A small sound classifier, trained from scratch: norm groupnorm, batches of 128.
Rows from block 11 of a small sound classifier, named by matrix and row number. Rows with one number belong to one channel. Each number is 500 + 40 x the weight over its row's rms, rounded and kept within 0 to 999. All counts start at 0. Numbers have three digits each.
After each channel's rows are labels from the 100 clips, of 14976, where the channel reaches its highest value: "responds to" is what is common among them. Only what is clearly more common there than usual is listed. The data: acted Russian speech (Dusha).
# convs1: first pointwise conv (model.blocks.11.convs.1.weight, 112x112x1), inputs 56-111
# convs3: second pointwise conv (model.blocks.11.convs.3.weight, 112x112x1, transposed), outputs 56-111

convs1.64:489467534490520437513530517565495552532501547537541539459440476473491494530466526516489524496553543425556501485499511413547540541492529439524575494502559546513487502509
convs3.64:404520541579465460481457520526584486522486505490537482461421562459450496477425572545415532492511501507461503524548504499486443492555473563466422539518461518510468528454
responds to: emotion: angry

convs1.51:553537477535603606527486412557523564470483493438480466494450494514496570555571541496516482465431505525488513479528410582499501543459510471492530557520489472530572507494
convs3.51:557528457482449461496527492461555499541492510521479441549528509529518538570593550567452430506458518549468486510459486492558475548488473537513432550508437554562521496453
responds to: emotion: neutral

convs1.47:441488509462522516458519490493466533448482493564489466477580534505502510545511508537530446428436586479580443507578497446474568514461524525529496499484525523435463557582
convs3.47:491519624442492512480547465458546534466484455516448516486478490568547466499384469492512535480465466457547545448414474513507482500508442513475451489478533512558482487480
responds to: emotion: neutral

convs1.0:528475543537429515441474446496509480511499588497512469514492493389542518494457441491556460532487504570509501470519496500489420497560463478522543572530504476529450437483
convs3.0:451465487508504529404453529547466531469488500449446501481481511476442516598365507502504459507516480500507410558559466453497480512468470528537511520505509528508481555475
responds to: emotion: neutral

convs1.83:475496591488474437549431533471478499546466482498560468462604504349485479533455464474509477550469529525522492486447450511548529550463479465494456467551478494517478506518
convs3.83:483520470484542473447552535495529461493489478479521509457529481417498480509499601482540505470410481589548522505447534504561454550590510463454508550553569526439424543466
responds to: emotion: sad

convs1.81:507572514534501523467436527427472520509506489516489632552431524435502515572512506510513481404488541454526476457541480459492442467498470503448503464358506500513553457569
convs3.81:530496538488546534580523510474548486502489479451483459543495491461506477474463503482475505456528517497427472509477497473489525462532501485567482501609554501580415512493
responds to: emotion: neutral

convs1.2:480443533522512544453471482550488489471542519449445472534554503542502479538529530509532582471603471537494513469505497460501497433497505584502395527568446525444522510493
convs3.2:499428461497484456525518498440445535530485456505457617447451477532473526519535502416505482459567464536568484524503479513494536500444451482534525491442386444475427507503
responds to: emotion: sad

convs1.79:492483496500498444535493488541489591449500515492547482444488574488555447563416451493541477526554499502481523496527548455529445497447459457552480508507548516528512541460
convs3.79:576484492561503484559534505428450565452501490491467565477448465505507514508607563552444475527466534493458429508499499457538431478473505488500567555547431519548389474540
responds to: emotion: neutral

convs1.13:470558471445423420525562490491498490496485468502556503510477418471449515506544542564505563459523542514504516486554506477449486546533423456555438402469526504497475481591
convs3.13:539519460450513541466472427531508557478512498484465412471532536566470443442565442507475518455442457502462502557472449465517521492516517514558578466531524485525464485399
responds to: emotion: neutral

convs1.61:481521549569499481538496502541512550478535461441491454481507500563494486501519526517519522485536583489461441446516491467528441431423521565539431448587518500560493541542
convs3.61:475541479508496513507547463534611554483548533478452430475482539505501499503461545558452511518418492494474493514501489466542485543472501494549586388495562514499551453454
responds to: emotion: sad

convs1.4:545519517475462512505485501568526531503524509494484497457513515516478594540506463388481452500549567461478501497364468472448481461607505517505513435610506546531445505482
convs3.4:503483496471472536453514494535480462449561517491489524489538509529460445579477495492400507520484548610429536500510548379468491450503562531484516499406506500529521573497
responds to: emotion: angry

convs1.45:528506549548575564457479527530505457489509488484524527517465483529468511461477502516445488493407439512480492562475500443524452475468451549470466508491516465451460476467
convs3.45:472500468476466517523494526515468498469429436532565546510478520434520483454441456486460472503472508468472496424494520476511521591574456469511524435563447547491580534465
responds to: emotion: angry; emotion: positive

convs1.23:525530516461513554502431483516459524483511525445522505592479522513475528711534521461497528510489508503495493513562436559512463482500491513513438412496514511510524521492
convs3.23:532449478502495473523522418446433492461485495497567493487490501502487476570455514532483508503547508486460512531603502512575560507490442501552420481441537451478504480555
responds to: emotion: positive

convs1.41:421411538523393478485497548503515482460547437535450524503538482550531508488490533488506493555540577458450482520561482513561528428490512524544529499505546523557441515450
convs3.41:562445564460482490568522491529506495470546488484448500435404523452505477529497445562532565479447500501491552520490499556505507545482529454487529477429475448528509493507
responds to: emotion: neutral

convs1.95:570505504503521489448528483505497548516447445516526463492486575528484467483455475560538511500515498415392500527504460523546511521542468466525619526392475545464444504472
convs3.95:499480374500365471482516428547459482477458491474504568483484505490496475459565497515535524412453517510493466534473505498492524479507554447480519499448433461497464425510
responds to: emotion: positive

convs1.84:541450451472507393443542451531478560482475469468484537450500489491432505501518531526474478543593493492517465475478429492489442531565495511511470483512484432463564440577
convs3.84:379486490526518498512506519480413517470440498568457507474514547489470520502504457487467465520547524509500545516482496490502506433524448531554418503558516488500512466503
responds to: emotion: angry

convs1.72:484485479452514578495430505531518470519469534486552511477482549503521461556496459508524494503492513568482483537502492513408502549519571505523509452469521482498564529429
convs3.72:529518559527479479536507503497495487502520476580572407524546533531546582472436490506512387489466481485469490485470473508456496543476539496503476477449514530457519454500
responds to: emotion: neutral

convs1.5:465460593486604500498469435468514431456454501472525507456570436512551571509473517586519541534538523497461495535497505469559534502453469497472551447507500562526557508522
convs3.5:444508511509462515423456517551466456462525496434498498504487476508535540487531503506410468543441516554515577519509544459468521491459514578483523509471515486511480453565
responds to: emotion: neutral

convs1.104:522445440442506500542469447576488460470612472510522428505431524450555451490493501464503473471525499465552508522517415451460481601498568476540525524519455542525558469545
convs3.104:527541401518508519491507540535553508440530514454480580470526454486494468509521504468462518447464505497484460517491541487464460485462508495447524502472477510524521489505
responds to: emotion: positive

convs1.110:420472528477563436525458497510500499511493503474528514570466540478495558465433549472518515504464469459472415503392554534455514474489590474522506465545489496531509465484
convs3.110:507498483489451494548438540435496541485485530498503530470521455485505491516463461498625496460465542427568564501542482543511403497562470559518525515513452525412476548513
responds to: emotion: angry

convs1.109:504455520508478512301489482463550503544444496489513511470474496489458415508613534462500494477482502498459509452491458539552488522548523442465544503460483485509510561503
convs3.109:503537531528511537357559508542499486456542528532607540489492514563521492493526538524485438518491451465450470541523524492527418516522549534486572508483498586518550532481
responds to: emotion: positive

convs1.87:477440495526379415495479447535483488556438465480513504517527498532508534505529527467497456452600551491529517428449556526485516431518510427528507619553511512525430504463
convs3.87:508452538517505534460448518453497491478535510516471482485470471489496579453465509464484421449456435495467410482508498515491436506447478453494461539462452480504516452513
responds to: emotion: neutral

convs1.43:540455515507454460436474474517470428529438491517529378461556495479511513503547490492490507416519536471495529419513465526519493551534519463568426512520514452553499534546
convs3.43:558466502539460480429535494522543407407546470417500431477523451459490473460539470475510516528502516508534556506534521550544565470453483427486482493539525397437519465503
responds to: emotion: positive

convs1.66:525495424515453523584452483473513512456562456567482497491498482465518485509534494494487521397473408480538534463526506491485550480529594455456500428478493514486487471560
convs3.66:497468500499494466554496485515487507502381542514481499469540543531519470509546549492449563532548433498498492467480457526442514525546528483422522524496488541539507481488
responds to: emotion: positive

convs1.88:416519521515474496539571510443521502472514467497584541496463514457452551500473531495511429451443533462521484484461489522502413513571526580493485569443463516477492549500
convs3.88:509441541475476445478470497468454496492512510549518502536520451439456524478470477466427484451547364473438475476460482445524482490562403552439483530529561542505468456439
responds to: emotion: neutral

convs1.85:478530552430496562563508479538508443481478502496508654492493490461489496499438497437520553657466471465505537548479548451512518477510450463491551537471495505499505515482
convs3.85:539470470511518473486552537486527533429460506515535412514468511504528469446492494522534511541536483519508492474492522581577554536456484458445484451485571487430504452516
responds to: emotion: angry

convs1.9:476537583524517523551468522439537427515508486527426471402483560529526507534491491501488483504543551516562507565530445488526441462564518562475517546592537466540556486512
convs3.9:518530556443548516487547511490517498556419506540477556522529484486483572554473489523535441468482557512511549506614503535563514444511407473565522575418498503490541507541
responds to: emotion: neutral

convs1.101:561528538471480506476475508537519524493506547575472449501476485500575511494443504438494466565531458472542518499558435589513532521454478491594416500532493523483500495533
convs3.101:493460521475497546562491520542518496487481504498521542497523499452524551447548449442473471378536544536532523474500557452498463515447495456472495513450492464467519505469
responds to: emotion: positive

convs1.74:458438507562468606492489492515480530566511433571481508465492453515514508420458530488483493488539476511539504430543502559449455535485522519489506528481494526453581521544
convs3.74:469490529520515563421542530520528549432527480499501524482464518481583579499492516455481550438507496544496498522561474465492495525563471474462441516501495560473522521507
responds to: emotion: neutral

convs1.7:481470548490517482515485516483521467380536463469559441551388537484496450541481531501487419478497503570503494514472500459546464414504538535499507543488487540469527497524
convs3.7:497522554445518511484483495439458475441442463528499551545592498554492447522468565453478406545493511502505510450482524506503549523501483423471454486493409499555530454435
responds to: emotion: sad

convs1.8:468489479532487459612487540592542457480520464521507492521474460421428547484560531468452498519437489509498470478429563451443494529513430504474526559611477508478500469536
convs3.8:459472486508413489554458433450488424502523476465513525523461473527517501533587498471496441478462506459518500495515472433496466429515522545548529505613476534492475540432
responds to: emotion: neutral

convs1.100:445478549494536490496477599571482561490501489494522505538515521458442467471423535472469547482502531474470488503399568460564551524466453528513532533475607443550532463470
convs3.100:495583448446534493479504422581531488498542492471441557532479521503538517475506509514560536517469472512529433549528480478540532550540500489509514478410517489586583483484
responds to: emotion: neutral

convs1.28:468444526558491474472597481499480487507497566504514516500506454503515461460540525500433483472560595513573472450500461529461487494504512480512439476503493412508499491506
convs3.28:540489579531493508571529523555474470508505514456492474507524494520498449478490403497579482472534539461455472527514478547479490503547512535474443502482482592490457467530
responds to: emotion: positive

convs1.12:489481427479492494528489473490541499442514503476490522443470490477483487495523489563582509529611517456501499531452466474460422564506491509534491516542531473464538507459
convs3.12:523499451523521464465483485469551518455461460471500455566603396506572393497503530522486514512501554472517499486426510472484507490462481525493508509458417482405513440516
responds to: emotion: angry

convs1.62:496496542476489535431454494530510442479471540526498541455605459464446500506558531453389464506490515451542483527494536576483541531566486396502490502475539524524532507501
convs3.62:494478430501538502508456438494485537486524509516429468487575470449543489436531410491409498495538498440488521539513513521540471500470494561424484530446544525423460577560
responds to: emotion: angry

convs1.111:543524470499404443570517504485479459419540476592521539509439415466547526536429471429450504521505484449484522512521532496544417498534460467467496468477482458443522464550
convs3.111:475493525561482444497455465550575476591437514490488582500482535492494589587493503561484496525499471503531538481497531543503491506516465505513457551497462501503514446503
responds to: emotion: neutral

convs1.29:515419507547544551552505484508514494494411465480444516448455529468458520529487489517500491500550454464487532497618464465454472609583541477464446490471512471572506502524
convs3.29:532520437502477537516544463527514423543488510472498488538590446509461478444514524555512562481552482520494440488509489548544507507551551516597455481605537551559490539553
responds to: emotion: neutral

convs1.52:512466533536474482464460488513470488482453615577504470570468543524475495516562473479460488547479561523488520551391498461474501493430506479522517441518454523546487493491
convs3.52:501506434467474505529481478500516487526451535538530522485415499521500598490442465489454453529491519449448441500435518549562550479485592481529538547495539492521455468414
responds to: emotion: angry

convs1.69:540520465536549489381474535399531543593532480530431515465425457523554500532529543557457444531565509478483487571495573495459529537508469536531532528460589436485500452482
convs3.69:504493502511474510548538525482459505465486504509503494502500477514452554455460554487484552599518482497511474473494514545480563482548570580583488532559505551493480589526
responds to: emotion: neutral

convs1.10:503398568495548492493466498516489526406517527503643583465488486403547476508480461563448478493489537447457520495460520521519495494519510485510542494464546536572461480564
convs3.10:497455543539532458462578555473562466583462469526520432419534484572506510496496556431534466483499605493503460470473529532526471477522445481471513474500503501554527492500
responds to: emotion: neutral