{"targets": ["emotion"], "weight_standardization": false, "optimizer": "normuon", "muon_scale": "original", "max_steps": 27400}
Rows from block 5, named by matrix and row number. Rows with one number belong to one channel. Each number is 500 + 40 x the weight over its row's rms, rounded and kept within 0 to 999. All counts start at 0. Numbers have three digits each. After the name is the row's rms in percent of the matrix's.
# convs1: first pointwise conv (model.blocks.5.convs.1.weight, 112x112x1), inputs 0-55
# convs3: second pointwise conv (model.blocks.5.convs.3.weight, 112x112x1, transposed), outputs 0-55
convs1.39 097:450488523427493471524544476377533543497539471480549478475492478473554523529512491472525514428550412485475523533531457464545527470566425489479455544500541569496529485496
convs1.40 131:508478464485516531514496792474530468546470481498509560526528491516448476467527523475543507488510522498466537489542480481513475496470500576514505526542452513481506560488
convs1.41 107:518512440457474543490509503508413582511564529510531545500578466485475489557493511469583532579474503439455517496564454568502516547472452580612467500502483503484497487511
convs1.42 101:490505520505448509518509510448540495517518448505522451566481471436452427541515485512427525553525505523562480488487416561551490472461509454520504453560542488513434490503
convs1.43 102:434498538463543432473462489490523535531531535521508498485435458486443531517464472499490555470506474359486496418482530521464457494449494563478495436556473564440476538485
convs1.44 101:509563505539449510456493563522468478565504523476485478495534526472496468516553502538500492461469535575525510524487453521437524477471473521476459538522551514435551454509
convs1.45 093:487513524543492549445556517468545492505503491551457467436496498533491535526490482510617477448454485476523530499452540502496549445504506532453490536566516487462425465380
convs1.46 103:487490524442453473474509512467441557510509436461445524518429498472485535467525484523467581517499481531481558528524543421447512539533543411559495461489559459485459436487
convs1.47 098:519467508490558489519563487486521524507501497472472493494562501458542526500519470403508521548466476559490481524545467445475476514509503501539452467569524562427538451443
convs1.48 101:493449503462423494482420524489496524461510508514512461514535480514457475475487436544480554537478436525531598421481516516494550457538498494495530492566539471414524459497
convs1.49 110:496566478479513508443487518493462523495529412461554505479502474496478439434559577526509499473487506432521478508523495543395438520478475567559535543475550538515531490511
convs1.50 091:518518448504482480404545479539557540565460578501498545551510529465543469521559437524492512447520511540492476623535492417507451473478522492486447487481504442521497490535
convs1.51 096:495491539474444454540489540448481482461530576524469514532535475456563533437449505480458464471517456574454495606491486555460542455506442542469459424555529428408506473490
convs1.52 093:533457503562532457521575490469538545487544558462460538522540459468562501453539543555458512521467511496439534472504464441544549508596450517514469471488575524480506503453
convs1.53 096:467569459524466494531497469499537451504454465408517563522509471453528532508565428502454499507461456482493518541529424525475539490555451474519528452405466509462481500486
convs1.54 093:449552533521491441473505487521550502493512471607479546499436469449454521436478381505487433525507411484491468550547461541500449510450521456506518504476518518516524495494
convs1.55 100:496538482448443479480519466470471508501456468436457450490396449484452492449444528457594488500505477525505430469502511436549493486484497526600493455446543571497530503473
convs1.56 110:493524474440525479559518465527453491462491514466540544507485512505567464492459454559485494426444465429451537572572469452552398485584493496455510471456464497476510529554
convs1.57 094:515443504494479482513536491530556529568489513494500479490503543504546500462579514541485516552517477443460504462573483549463565550561520454559532437457556536441517465503
convs1.58 091:540519489511515460461498471481517573548397583520538495466534506496468497431494435503513527525548525495536436445526478505499587491566430537467499520446551492467493461432
convs1.59 104:546492449512563517505530485506478475524493554511485463516585494487519457548471473459511480427508435401536475484512442480505528515506569531509529568587429490479528515434
convs1.60 094:468429481459556503517550456534494497489462454437541476480505459551488485494495497553573493468493480528542537487513504474478520534506485482484496509484517478466540466430
convs1.61 094:439498443472534483462511541529491436442462415514604483489484492442464416563558454515421523496545530521520504476482501498443445523504530593465553557526490497400492482438
convs1.62 100:484466515510507574454537492478520547640476520425513480476501428454502449526504533449415522515477516543549514478529544514507547483461493437534543507555539547395525462542
convs1.63 095:497421581461528440495540556498527533458559523501545520475507501511503484490475511482507517537519451524447570502549520495456477490557462584487518473460552564517530484452
convs1.64 104:491567499469486527489477497520491468498530566453545552492430453504483399534491502500493476528472452500531532516598482522471497538541489575473564538510535501477498512462
convs1.65 106:477484531516553521481406518527429499507474513595473548446511547529449510482527510549454551523539547560509511518455540495458458550513496544474474535511485480515489537469
convs1.66 097:443557565475475552477497561511471522552541528457511549435502537461514518464534496576512551438513490509525459542440503509460452529619483447507540564482560478452533541500
convs1.67 106:502498555510494465510526489450501527463511502427538454563491467541444500486447531558524507481434517504578528517487458537544514542454514525480574511487473536497494529498
convs1.68 102:539483442441480414490445475488553523448457558447539517517464515569480444483488554607524511476488462488523473496481435544564532494515482465525563474563488528490525544569
convs1.69 101:451481443454493446473546492443494594491499475445528401454476542521435457438476516460554528464500526500562567527551515479441527490480530484504519480472478486407542494527
convs1.70 103:516568520515504463476465493553483572505516462610492547501511490478524479508554523459476549487420462519523531551484490470476497480508472467480469473522611554526590545486
convs1.71 096:505493485520525568440539491522606526488548496477456476510532479465554507556482574413532504431481513411508526414519476512483557466472485503505511538472511479480535456436
convs1.72 103:430540470479484525509532516421496555545497442453553525476495474532509508452547541450486561515497509419477540609472450527533554490495545495452533493458571420542510485521
convs1.73 104:476519511495533474447442498506482505516460471507487488497394529437524482485578546535510523594491496460476483536473474457437509405458506537490532462451621533449530512496
convs1.74 105:497430436471499468475573538516570505514483479531490557506521494497507432523474495522540529463428451519501393527482469451462512485528458484517589454503532483449556456519
convs1.75 104:504477439526453537509491503494482518522502544428553474539496471522440433513490535548554540427492461486498509548489500536520456512472502543485602412467481609492441460486
convs1.76 098:509511496556523535398458500468513520470496507459535537481552506481486565551531512498473553490525462507499513484493396586602458538548477490573535480533510486530466474459
convs1.77 100:452520516499544532430527539506463491508489427519552462558521450513458461494481538523503576456524493470510508505484526503496571472433515511519475520547540524521473524558
convs1.78 101:501455525544504540439483442492520486550528502444584511465545518487424429537555559504550425492474543452507425469464447518472520542556532555479531577478536441483493477480
convs1.79 097:531494515502498485527612521444534547440463557510518535472459513447569535483476494533504532474441520502541455508467503489488565429558484424482483563500557463430514577465
convs1.80 100:481485471488513482442527512473474578479531530519444530535545504498524496543525482489482563484512446495541527455508433487509473492517472398512542481437451548478373666516
convs1.81 095:510444469520428512457506487520524592470436543547451571535528547504448565392529546486500460487432504467489555480543510488458494488495464536546550483446514493410560492470
convs1.82 106:525441517506416457503477546505515517447498510463415494476532521553490511550511545554503572531439508557540509457582488486465492489580522481482507486553529522428505445526
convs1.83 102:491571515501518505510569525447499568438509509509505431461433504389608538511517529540509517455499511461557484506474492482493516423515529455479580540492544538450503531472
convs1.84 107:512569472478489448512499499464523560499420469476448527493516507451488453559534477486560547483443523462485453510534489459457428498510484496382506502462516510357488437424
convs1.85 107:526409497439554481533485510469411481533498468550551469506506513474504409436539565502506557521475477528550496428481482534500499504429505502460532465525441513427507525501
convs1.86 105:480497525536465583481521539514470553522549494519458509502464433496488546533423461498552523510479512509475472450485478505511458478467471527522575455401510511496427473502
convs1.87 104:514522444526458501472523487533471552455513517512438555449545538507544541511485445543412567491482514521518495488519504452473521537514520514443533469428506468451541384469
convs1.88 097:488506535518550477511469515459553542538451534481433487527552522434604560414495477445501491482496522466520469473511442540590592510506471538537534487497539475451470506528
convs1.89 110:524468527454484540475500492488539562530466486528576524559457597454463472501458455532491561443359458509535512529518548529539488437536552482489481515494530566361500495490
convs1.90 106:440568527557544573505587493530455490497540477533437527533485441543508507488424490537540506498549401552479539534446482510458488464435501550563520485417597499448481524483
convs3.39 090:536499531478542516554516489409480482492469484471529536480515505499537471541512472499555487503508425498473539504451524506488464540460484510502433474454491510454496493479
convs3.40 108:511424548506564597588562654568496575541584505530501489554484519478518476506479502521511518464416498489456554468437487438473494487544515508536536544503484504504513490512
convs3.41 101:530484505452478500471508577477605527492500455518438485454509578509551455547452456470474524504545485459511509477466541499519500413416545549475427515463486539511516495457
convs3.42 106:419535500502487580493543557543559479500472536483516447454447448503413455425453439513520494519520449584542529519562530524490523529537486505559465516544510455490487490461
convs3.43 103:423472527502473495444511513461466476447481554453521496517553497566512400562463474600583510511500491526526504579535585482470510502501502496464468501459535487513556442558
convs3.44 096:523498513552427488417507500509385480476429488459419544490484555463529500549533518480504530536521529434487500487502546434548482417425621539541544574510468504568499526515
convs3.45 091:509486515517404521555520465503515500512508448548543519478613456573462490549532548472455504511558488453548539559510467428529555475502510477490569477526489488463503519561
convs3.46 099:449418523504493499487506493505434505616541542478439484497424505473483515504530462435511501613563528588457503512517446484474456511520501524503485502477510530466451501508
convs3.47 093:481500531490548397528436512561479513495474533462494553506460497511578438507466430550464523484526483503502520476577477483549510507427458472478542510453510490492502360477
convs3.48 109:556503495487438448457497451501483514475539467515470464527500498463579544495458454471492504510512502407471467502465457565461446438458501520469543524472568542498446490452
convs3.49 115:490454441528472484523491535555552504458485474503524484447528432469485495481556492549502505462497499490497492466455487477487393478487459428473494497508548507523449471486
convs3.50 089:529478502521472534432526504502499559520548490439487451470541483484426578547504515456458490514475493490502526531466509489487528551560400515489547544425503606530530481518
convs3.51 099:458539451505485500486566523510534468484531564530489488544541526557464500476535482419499502508507499498480508476523494480507461483536491435515470491498515597509484480482
convs3.52 100:564538511525440512503517499499482552548542450584556500455450450535525559450449526567554562524502494530499516493428467442558550531486503523603493510510504506457507559467
convs3.53 098:531545559490494538461518472594447470555458484508557500518421493495558517537521523461512463489469509460506470529479523507547554478492547533476576506470538489513526494570
convs3.54 097:455498530530466510451495514520487542467520494503499502548439515524546467478556482531524524432414531573537530529494528536473457415545498479507465515551475539434549430474
convs3.55 098:554500513452479527476475461454487462498472542494542519483435519476521507462408467537451544465462538514482480519498486472441391480470489452521438544424498551577517506569
convs3.56 105:492440534442517530552506490506559469477501579459470550512538484519512513576420588517538504532455507592418413474449446501489539504513581516519566531503462441490488533525
convs3.57 103:489508443563501618513510535460469483496535507442528499503489492522548527438528588525527509495499572614514483498487485510522514451457539462549433536479529397452475517504
convs3.58 084:508475465544477558527517504459500543508553434546398492494538426490535558438494457497461558559574440450497491505416450502402509489473486443526543473505450542460539480436
convs3.59 105:470480520488482537557499461504494521507536433496472482420461459482461506534490488534512537475445505510469507461488547489481490478450479434444422505477433480530511505548
convs3.60 095:512527515478463492539492387539558497515532513585532485529529423489502539500487549477463474532472517550475497465499535438501498546411567514474527472537508467518528439468
convs3.61 088:534532476485494526497422507575514539480536509555472553492563524485438408530474478534436512428493510497488596443427494506497468509504469545502515492491529502479510482457
convs3.62 104:517524527490492480484476463516510506529534554500597463443553417500492475445512530540537535505481533480474493510499443481487432466508470491588512440487515502495468530493
convs3.63 098:481478522519490542536470505483548460596541508489571537512456489532442503475572557564569526452545386476551508550507501497561446501461489487471471462514500536487451457512
convs3.64 099:478512477489452477566436534500469481470547478506383453531506532435477508539419549515563520496477518471535470512461519513504572479509479546545583522522517550562494499534
convs3.65 095:490452546446516450475554508475506478542536575543421470554438565450435469519523427482538464541471523566474525480519465494533473460514513499573473546568524501516468524481
convs3.66 095:494435463496487509498520461479550427503443498552463583564465506562567481517524586496552478480491448514551546534548559471497534482469554466495562503534521483474460540552
convs3.67 107:501516520557540534470521417456558511524525493474541511544523493543501542457536543449523438463447514551469517471490495509486474484498551480383524498478553450499504449508
convs3.68 111:524421449457486473505517536476451488519495521480588535488447518510505632537504542480510510532460507522460514475541452478512538483517490498400474543570528447524539504462
convs3.69 094:476474488494526490558521501539533501529513519493520462488520436528547486503523536483540472450469528534527435501457487507493526489453404457386501503417501498534481475542
convs3.70 112:423478510488499441470506571532509469494442466466454540456547480437447497492457452504512458505500440562458498462492509508495486468494467484615519495465452508497522528524
convs3.71 112:538472470449440554482522442496563528474540516485532449473488480491442490543475586533465522532472461462517509519523467478523462591502559535537512558551556539526567507439
convs3.72 105:461460503538475570515486432549529506437503524455461494485527554474592528500540455435521605508464461511536529553532439533506399521546511482473444546458471519484517557441
convs3.73 115:470464472562457453450466457516500462420452565515489518450455488432493436480496489546519492551526519492538511560516502440536448519534459459457440481481612512614503493500
convs3.74 101:471514497492464497504524497502511538614504448532458487480515558525461470552509487426531421525582516501479481480543478508474535414528569530586526508567425448492490523536
convs3.75 117:512553542521471456419540484480541523496515421459554421541602524482511515520524502433432526467514464509489520489505532397512465498530487456524586460498498485461468601550
convs3.76 108:455523496486458485612436591456409496507535512533529518593565526561477543558508546489550464523507478456513511513534501541512504467479481532492534524488487534509470507533
convs3.77 107:553475528451590503445492412460441485470481497508508535466466505549504468525446451465446512505484524573493479500585504414496573579530451538527493530606533432517504435485
convs3.78 096:443523470478589553522548561541453479545461558506444489488561540570481543478502454523432551529528525483459453524589499471452526483515593523517466547463531427483546478518
convs3.79 090:460410431524487501520483461507523457488487499490515461511554476463566442532493507448465511534454545486475536424526493544556562478494444446499523461511520389549432474525
convs3.80 111:551540509556472501521526390535558521513543514494533485455503446536493489521529491562434537468552547554520527472421553541560512493469512463493460505455489445484461495494
convs3.81 094:510483524420526468488475530496494560565616467504390393439481474497462470495564470476506472497455515436477467434461514519473501456449551473517491498483438524472491558532
convs3.82 094:532483507508434414461554473490453578570532490507509562453430537553436524593554537513457499489464446456497452483562467463499458541555526445535503456425494530496500498484
convs3.83 088:492456500448522546518518541514477473537508510444584458495542507471549501491519587514496498498543404440497502497490474519481550533574488502495504489487551436489511540339
convs3.84 096:512456463479511535511446453429556526458493515418390552491475591524427515547485483455480480488477528492497507471513498452443462452454463457502461541481472479497548511589
convs3.85 101:492494541503588421454526507575492517478533498486532467603510437512533466529452559493498513484468523529505471529517416474503453559496472495485497499599508502539573487498
convs3.86 110:435461486342485569593500532545501508471467539551499495417528507526511472478470453520590501464509506590470492472459515524514480524484481496533505492522540515515486487500
convs3.87 103:486551503388483458430531508486523527518482543465424468467474502537538484526497478533515490495473502540495572478495459502586575443458481566483409513524453517479611581516
convs3.88 102:470463500530501530493502483534407486447424512484473496506468495449411468498480538519561449494513472533525477559511519448515573436479542548459513495446545462474509503499
convs3.89 050:495578563549410450550530469560475495501482453537530532490465500424494473439475462493482535514423441524440537490502506555559559480509470465475506505493434544534574501494
convs3.90 097:538549494388561505471498512457518498459462497516539441622466479465488473461470508553502537528512442554521519495455492497548466539494491542434560529461522519528583411506