From a checkpoint of a small sound classifier: depths [4, 8, 4], normuon at rate 0.0091.
Rows from block 7, named by matrix and row number. Each number is 500 + 40 x the weight over its row's rms, rounded and kept within 0 to 999. All counts start at 0. Numbers have three digits each. After the name is the row's rms in percent of the matrix's.
# convs0: first depthwise width-9 conv (model.blocks.7.convs.0.weight, 112x1x9, trained with AdamW), a 9 kernel
convs0.0 105:469438452516554555530516497
convs0.1 064:464533552544532508544558531
convs0.2 082:544521479473452461515552564
convs0.3 106:539473426438517543524507496
convs0.4 109:484526534493436426455478513
convs0.5 066:453467457494518545512472422
convs0.6 040:444530577500480468552482507
convs0.7 134:501497474477487516546574572
convs0.8 082:562545480442445474510488473
convs0.9 117:458477463465481496520557574
convs0.10 127:512546507489445433467522554
convs0.11 083:436439452494532535506503456
convs0.12 098:446439480516528558549523494
convs0.13 118:498485470477516516455430427
convs0.14 112:462454445445466510525527546
convs0.15 101:536551563555541525512521525
convs0.16 113:433456494506520524503457429
convs0.17 093:438471501492492495464447426
convs0.18 096:557543492450443452470505487
convs0.19 111:465441454478510545554538527
convs0.20 097:520537546553536499466444453
convs0.21 064:408442504524515483470482484
convs0.22 156:543539546527548538496465444
convs0.23 104:535510468463513557554478437
convs0.24 118:469456472481528483452439443
convs0.25 091:477523536559565554519477477
convs0.26 134:436506551544504482449455472
convs0.27 117:443457455450464489523536539
convs0.28 092:484484455454490551567541469
convs0.29 104:483496506483497536562570561
convs0.30 078:452421469520552535514489515
convs0.31 111:528560546561550521487520528
convs0.32 060:492470459447529541542566517
convs0.33 122:506519514533515477442433435
convs0.34 081:494522484493485490514610530
convs0.35 076:475510501455478476535595516
convs0.36 089:469479482488483501527575577
convs0.37 102:535512488477476478480543595
convs0.38 089:462513515484478533562526421
convs0.39 073:444474494536540551561528476
convs0.40 080:552516471428439499494533524
convs0.41 064:553567550553519518478492475
convs0.42 133:507542544547552489459454457
convs0.43 112:475467479465514582557528507
convs0.44 087:420450506541556510481507487
convs0.45 099:536526528521479455445445448
convs0.46 135:497517534553544506485460421
convs0.47 061:425493524564538530517516466
convs0.48 127:492453436456480532533551532
convs0.49 086:435481517563561539514506497
convs0.50 151:535555566558538517490474502
convs0.51 141:442463505540538541537535548
convs0.52 151:439440457481481488509531557
convs0.53 032:491505556447483514504499411
convs0.54 048:557489468462483538497445438
convs0.55 132:521502488456468520542554576
convs0.56 077:504529547509506508443426449
convs0.57 043:545551502440480466461447482
convs0.58 100:520499422472475469453456464
convs0.59 099:478464481523556559538487442
convs0.60 093:498511553558540535490452446
convs0.61 095:511506495481536557505447420
convs0.62 073:546525491463429438477507527
convs0.63 082:571548523477469464459477462
convs0.64 167:525531539546541549542537543
convs0.65 106:426438445470499503518516524
convs0.66 129:518491449429448480520529545
convs0.67 095:533537536524536498454442443
convs0.68 136:460466499528533563561544492
convs0.69 104:450442460471500513561547496
convs0.70 090:460484555554495454466472450
convs0.71 095:556548562545513508485470458
convs0.72 126:535541573560517494468467507
convs0.73 061:431475456483502535521464438
convs0.74 059:446472499485558558556525499
convs0.75 083:541550555532482473461466451
convs0.76 160:552553568524504456469521518
convs0.77 036:496461447419489496549529491
convs0.78 097:450459421464512487467485532
convs0.79 078:573560539534501507469487540
convs0.80 097:587565518496475468480495497
convs0.81 058:483452550557440472460507505
convs0.82 086:516495489521545565544467435
convs0.83 107:431463494529540553549523492
convs0.84 113:472484525565554530483445463
convs0.85 114:482458454462470533554552536
convs0.86 050:448442469491489504453455446
convs0.87 091:500518540543500464451448435
convs0.88 057:571509523476448436480505532
convs0.89 131:525567559531513496527555529
convs0.90 095:465454434437461476486481491
convs0.91 079:564536526535518535515467435
convs0.92 067:454507535541518561519545554
convs0.93 083:556479453439481517539542531
convs0.94 102:436445456484518531532505448
convs0.95 106:543565489489510503465448437
convs0.96 092:544509514526534485441436449
convs0.97 121:449494494471476514568566533
convs0.98 065:552543549559548526520506479
convs0.99 125:571555522528538533513476458
convs0.100 082:526545549478442477520551544
convs0.101 120:554552523482457454468463461
convs0.102 047:577555520467469497516448487
convs0.103 081:493507543543526475442433462
convs0.104 087:447442469466463446464476504
convs0.105 071:413462484485469508529549524
convs0.106 057:471450486442456449469481459
convs0.107 109:557505484457420472492535523
convs0.108 074:583555534503532537511473491
convs0.109 103:550574558520542505514513521
convs0.110 128:522502476470463460491543587
convs0.111 124:425443500535529517499471452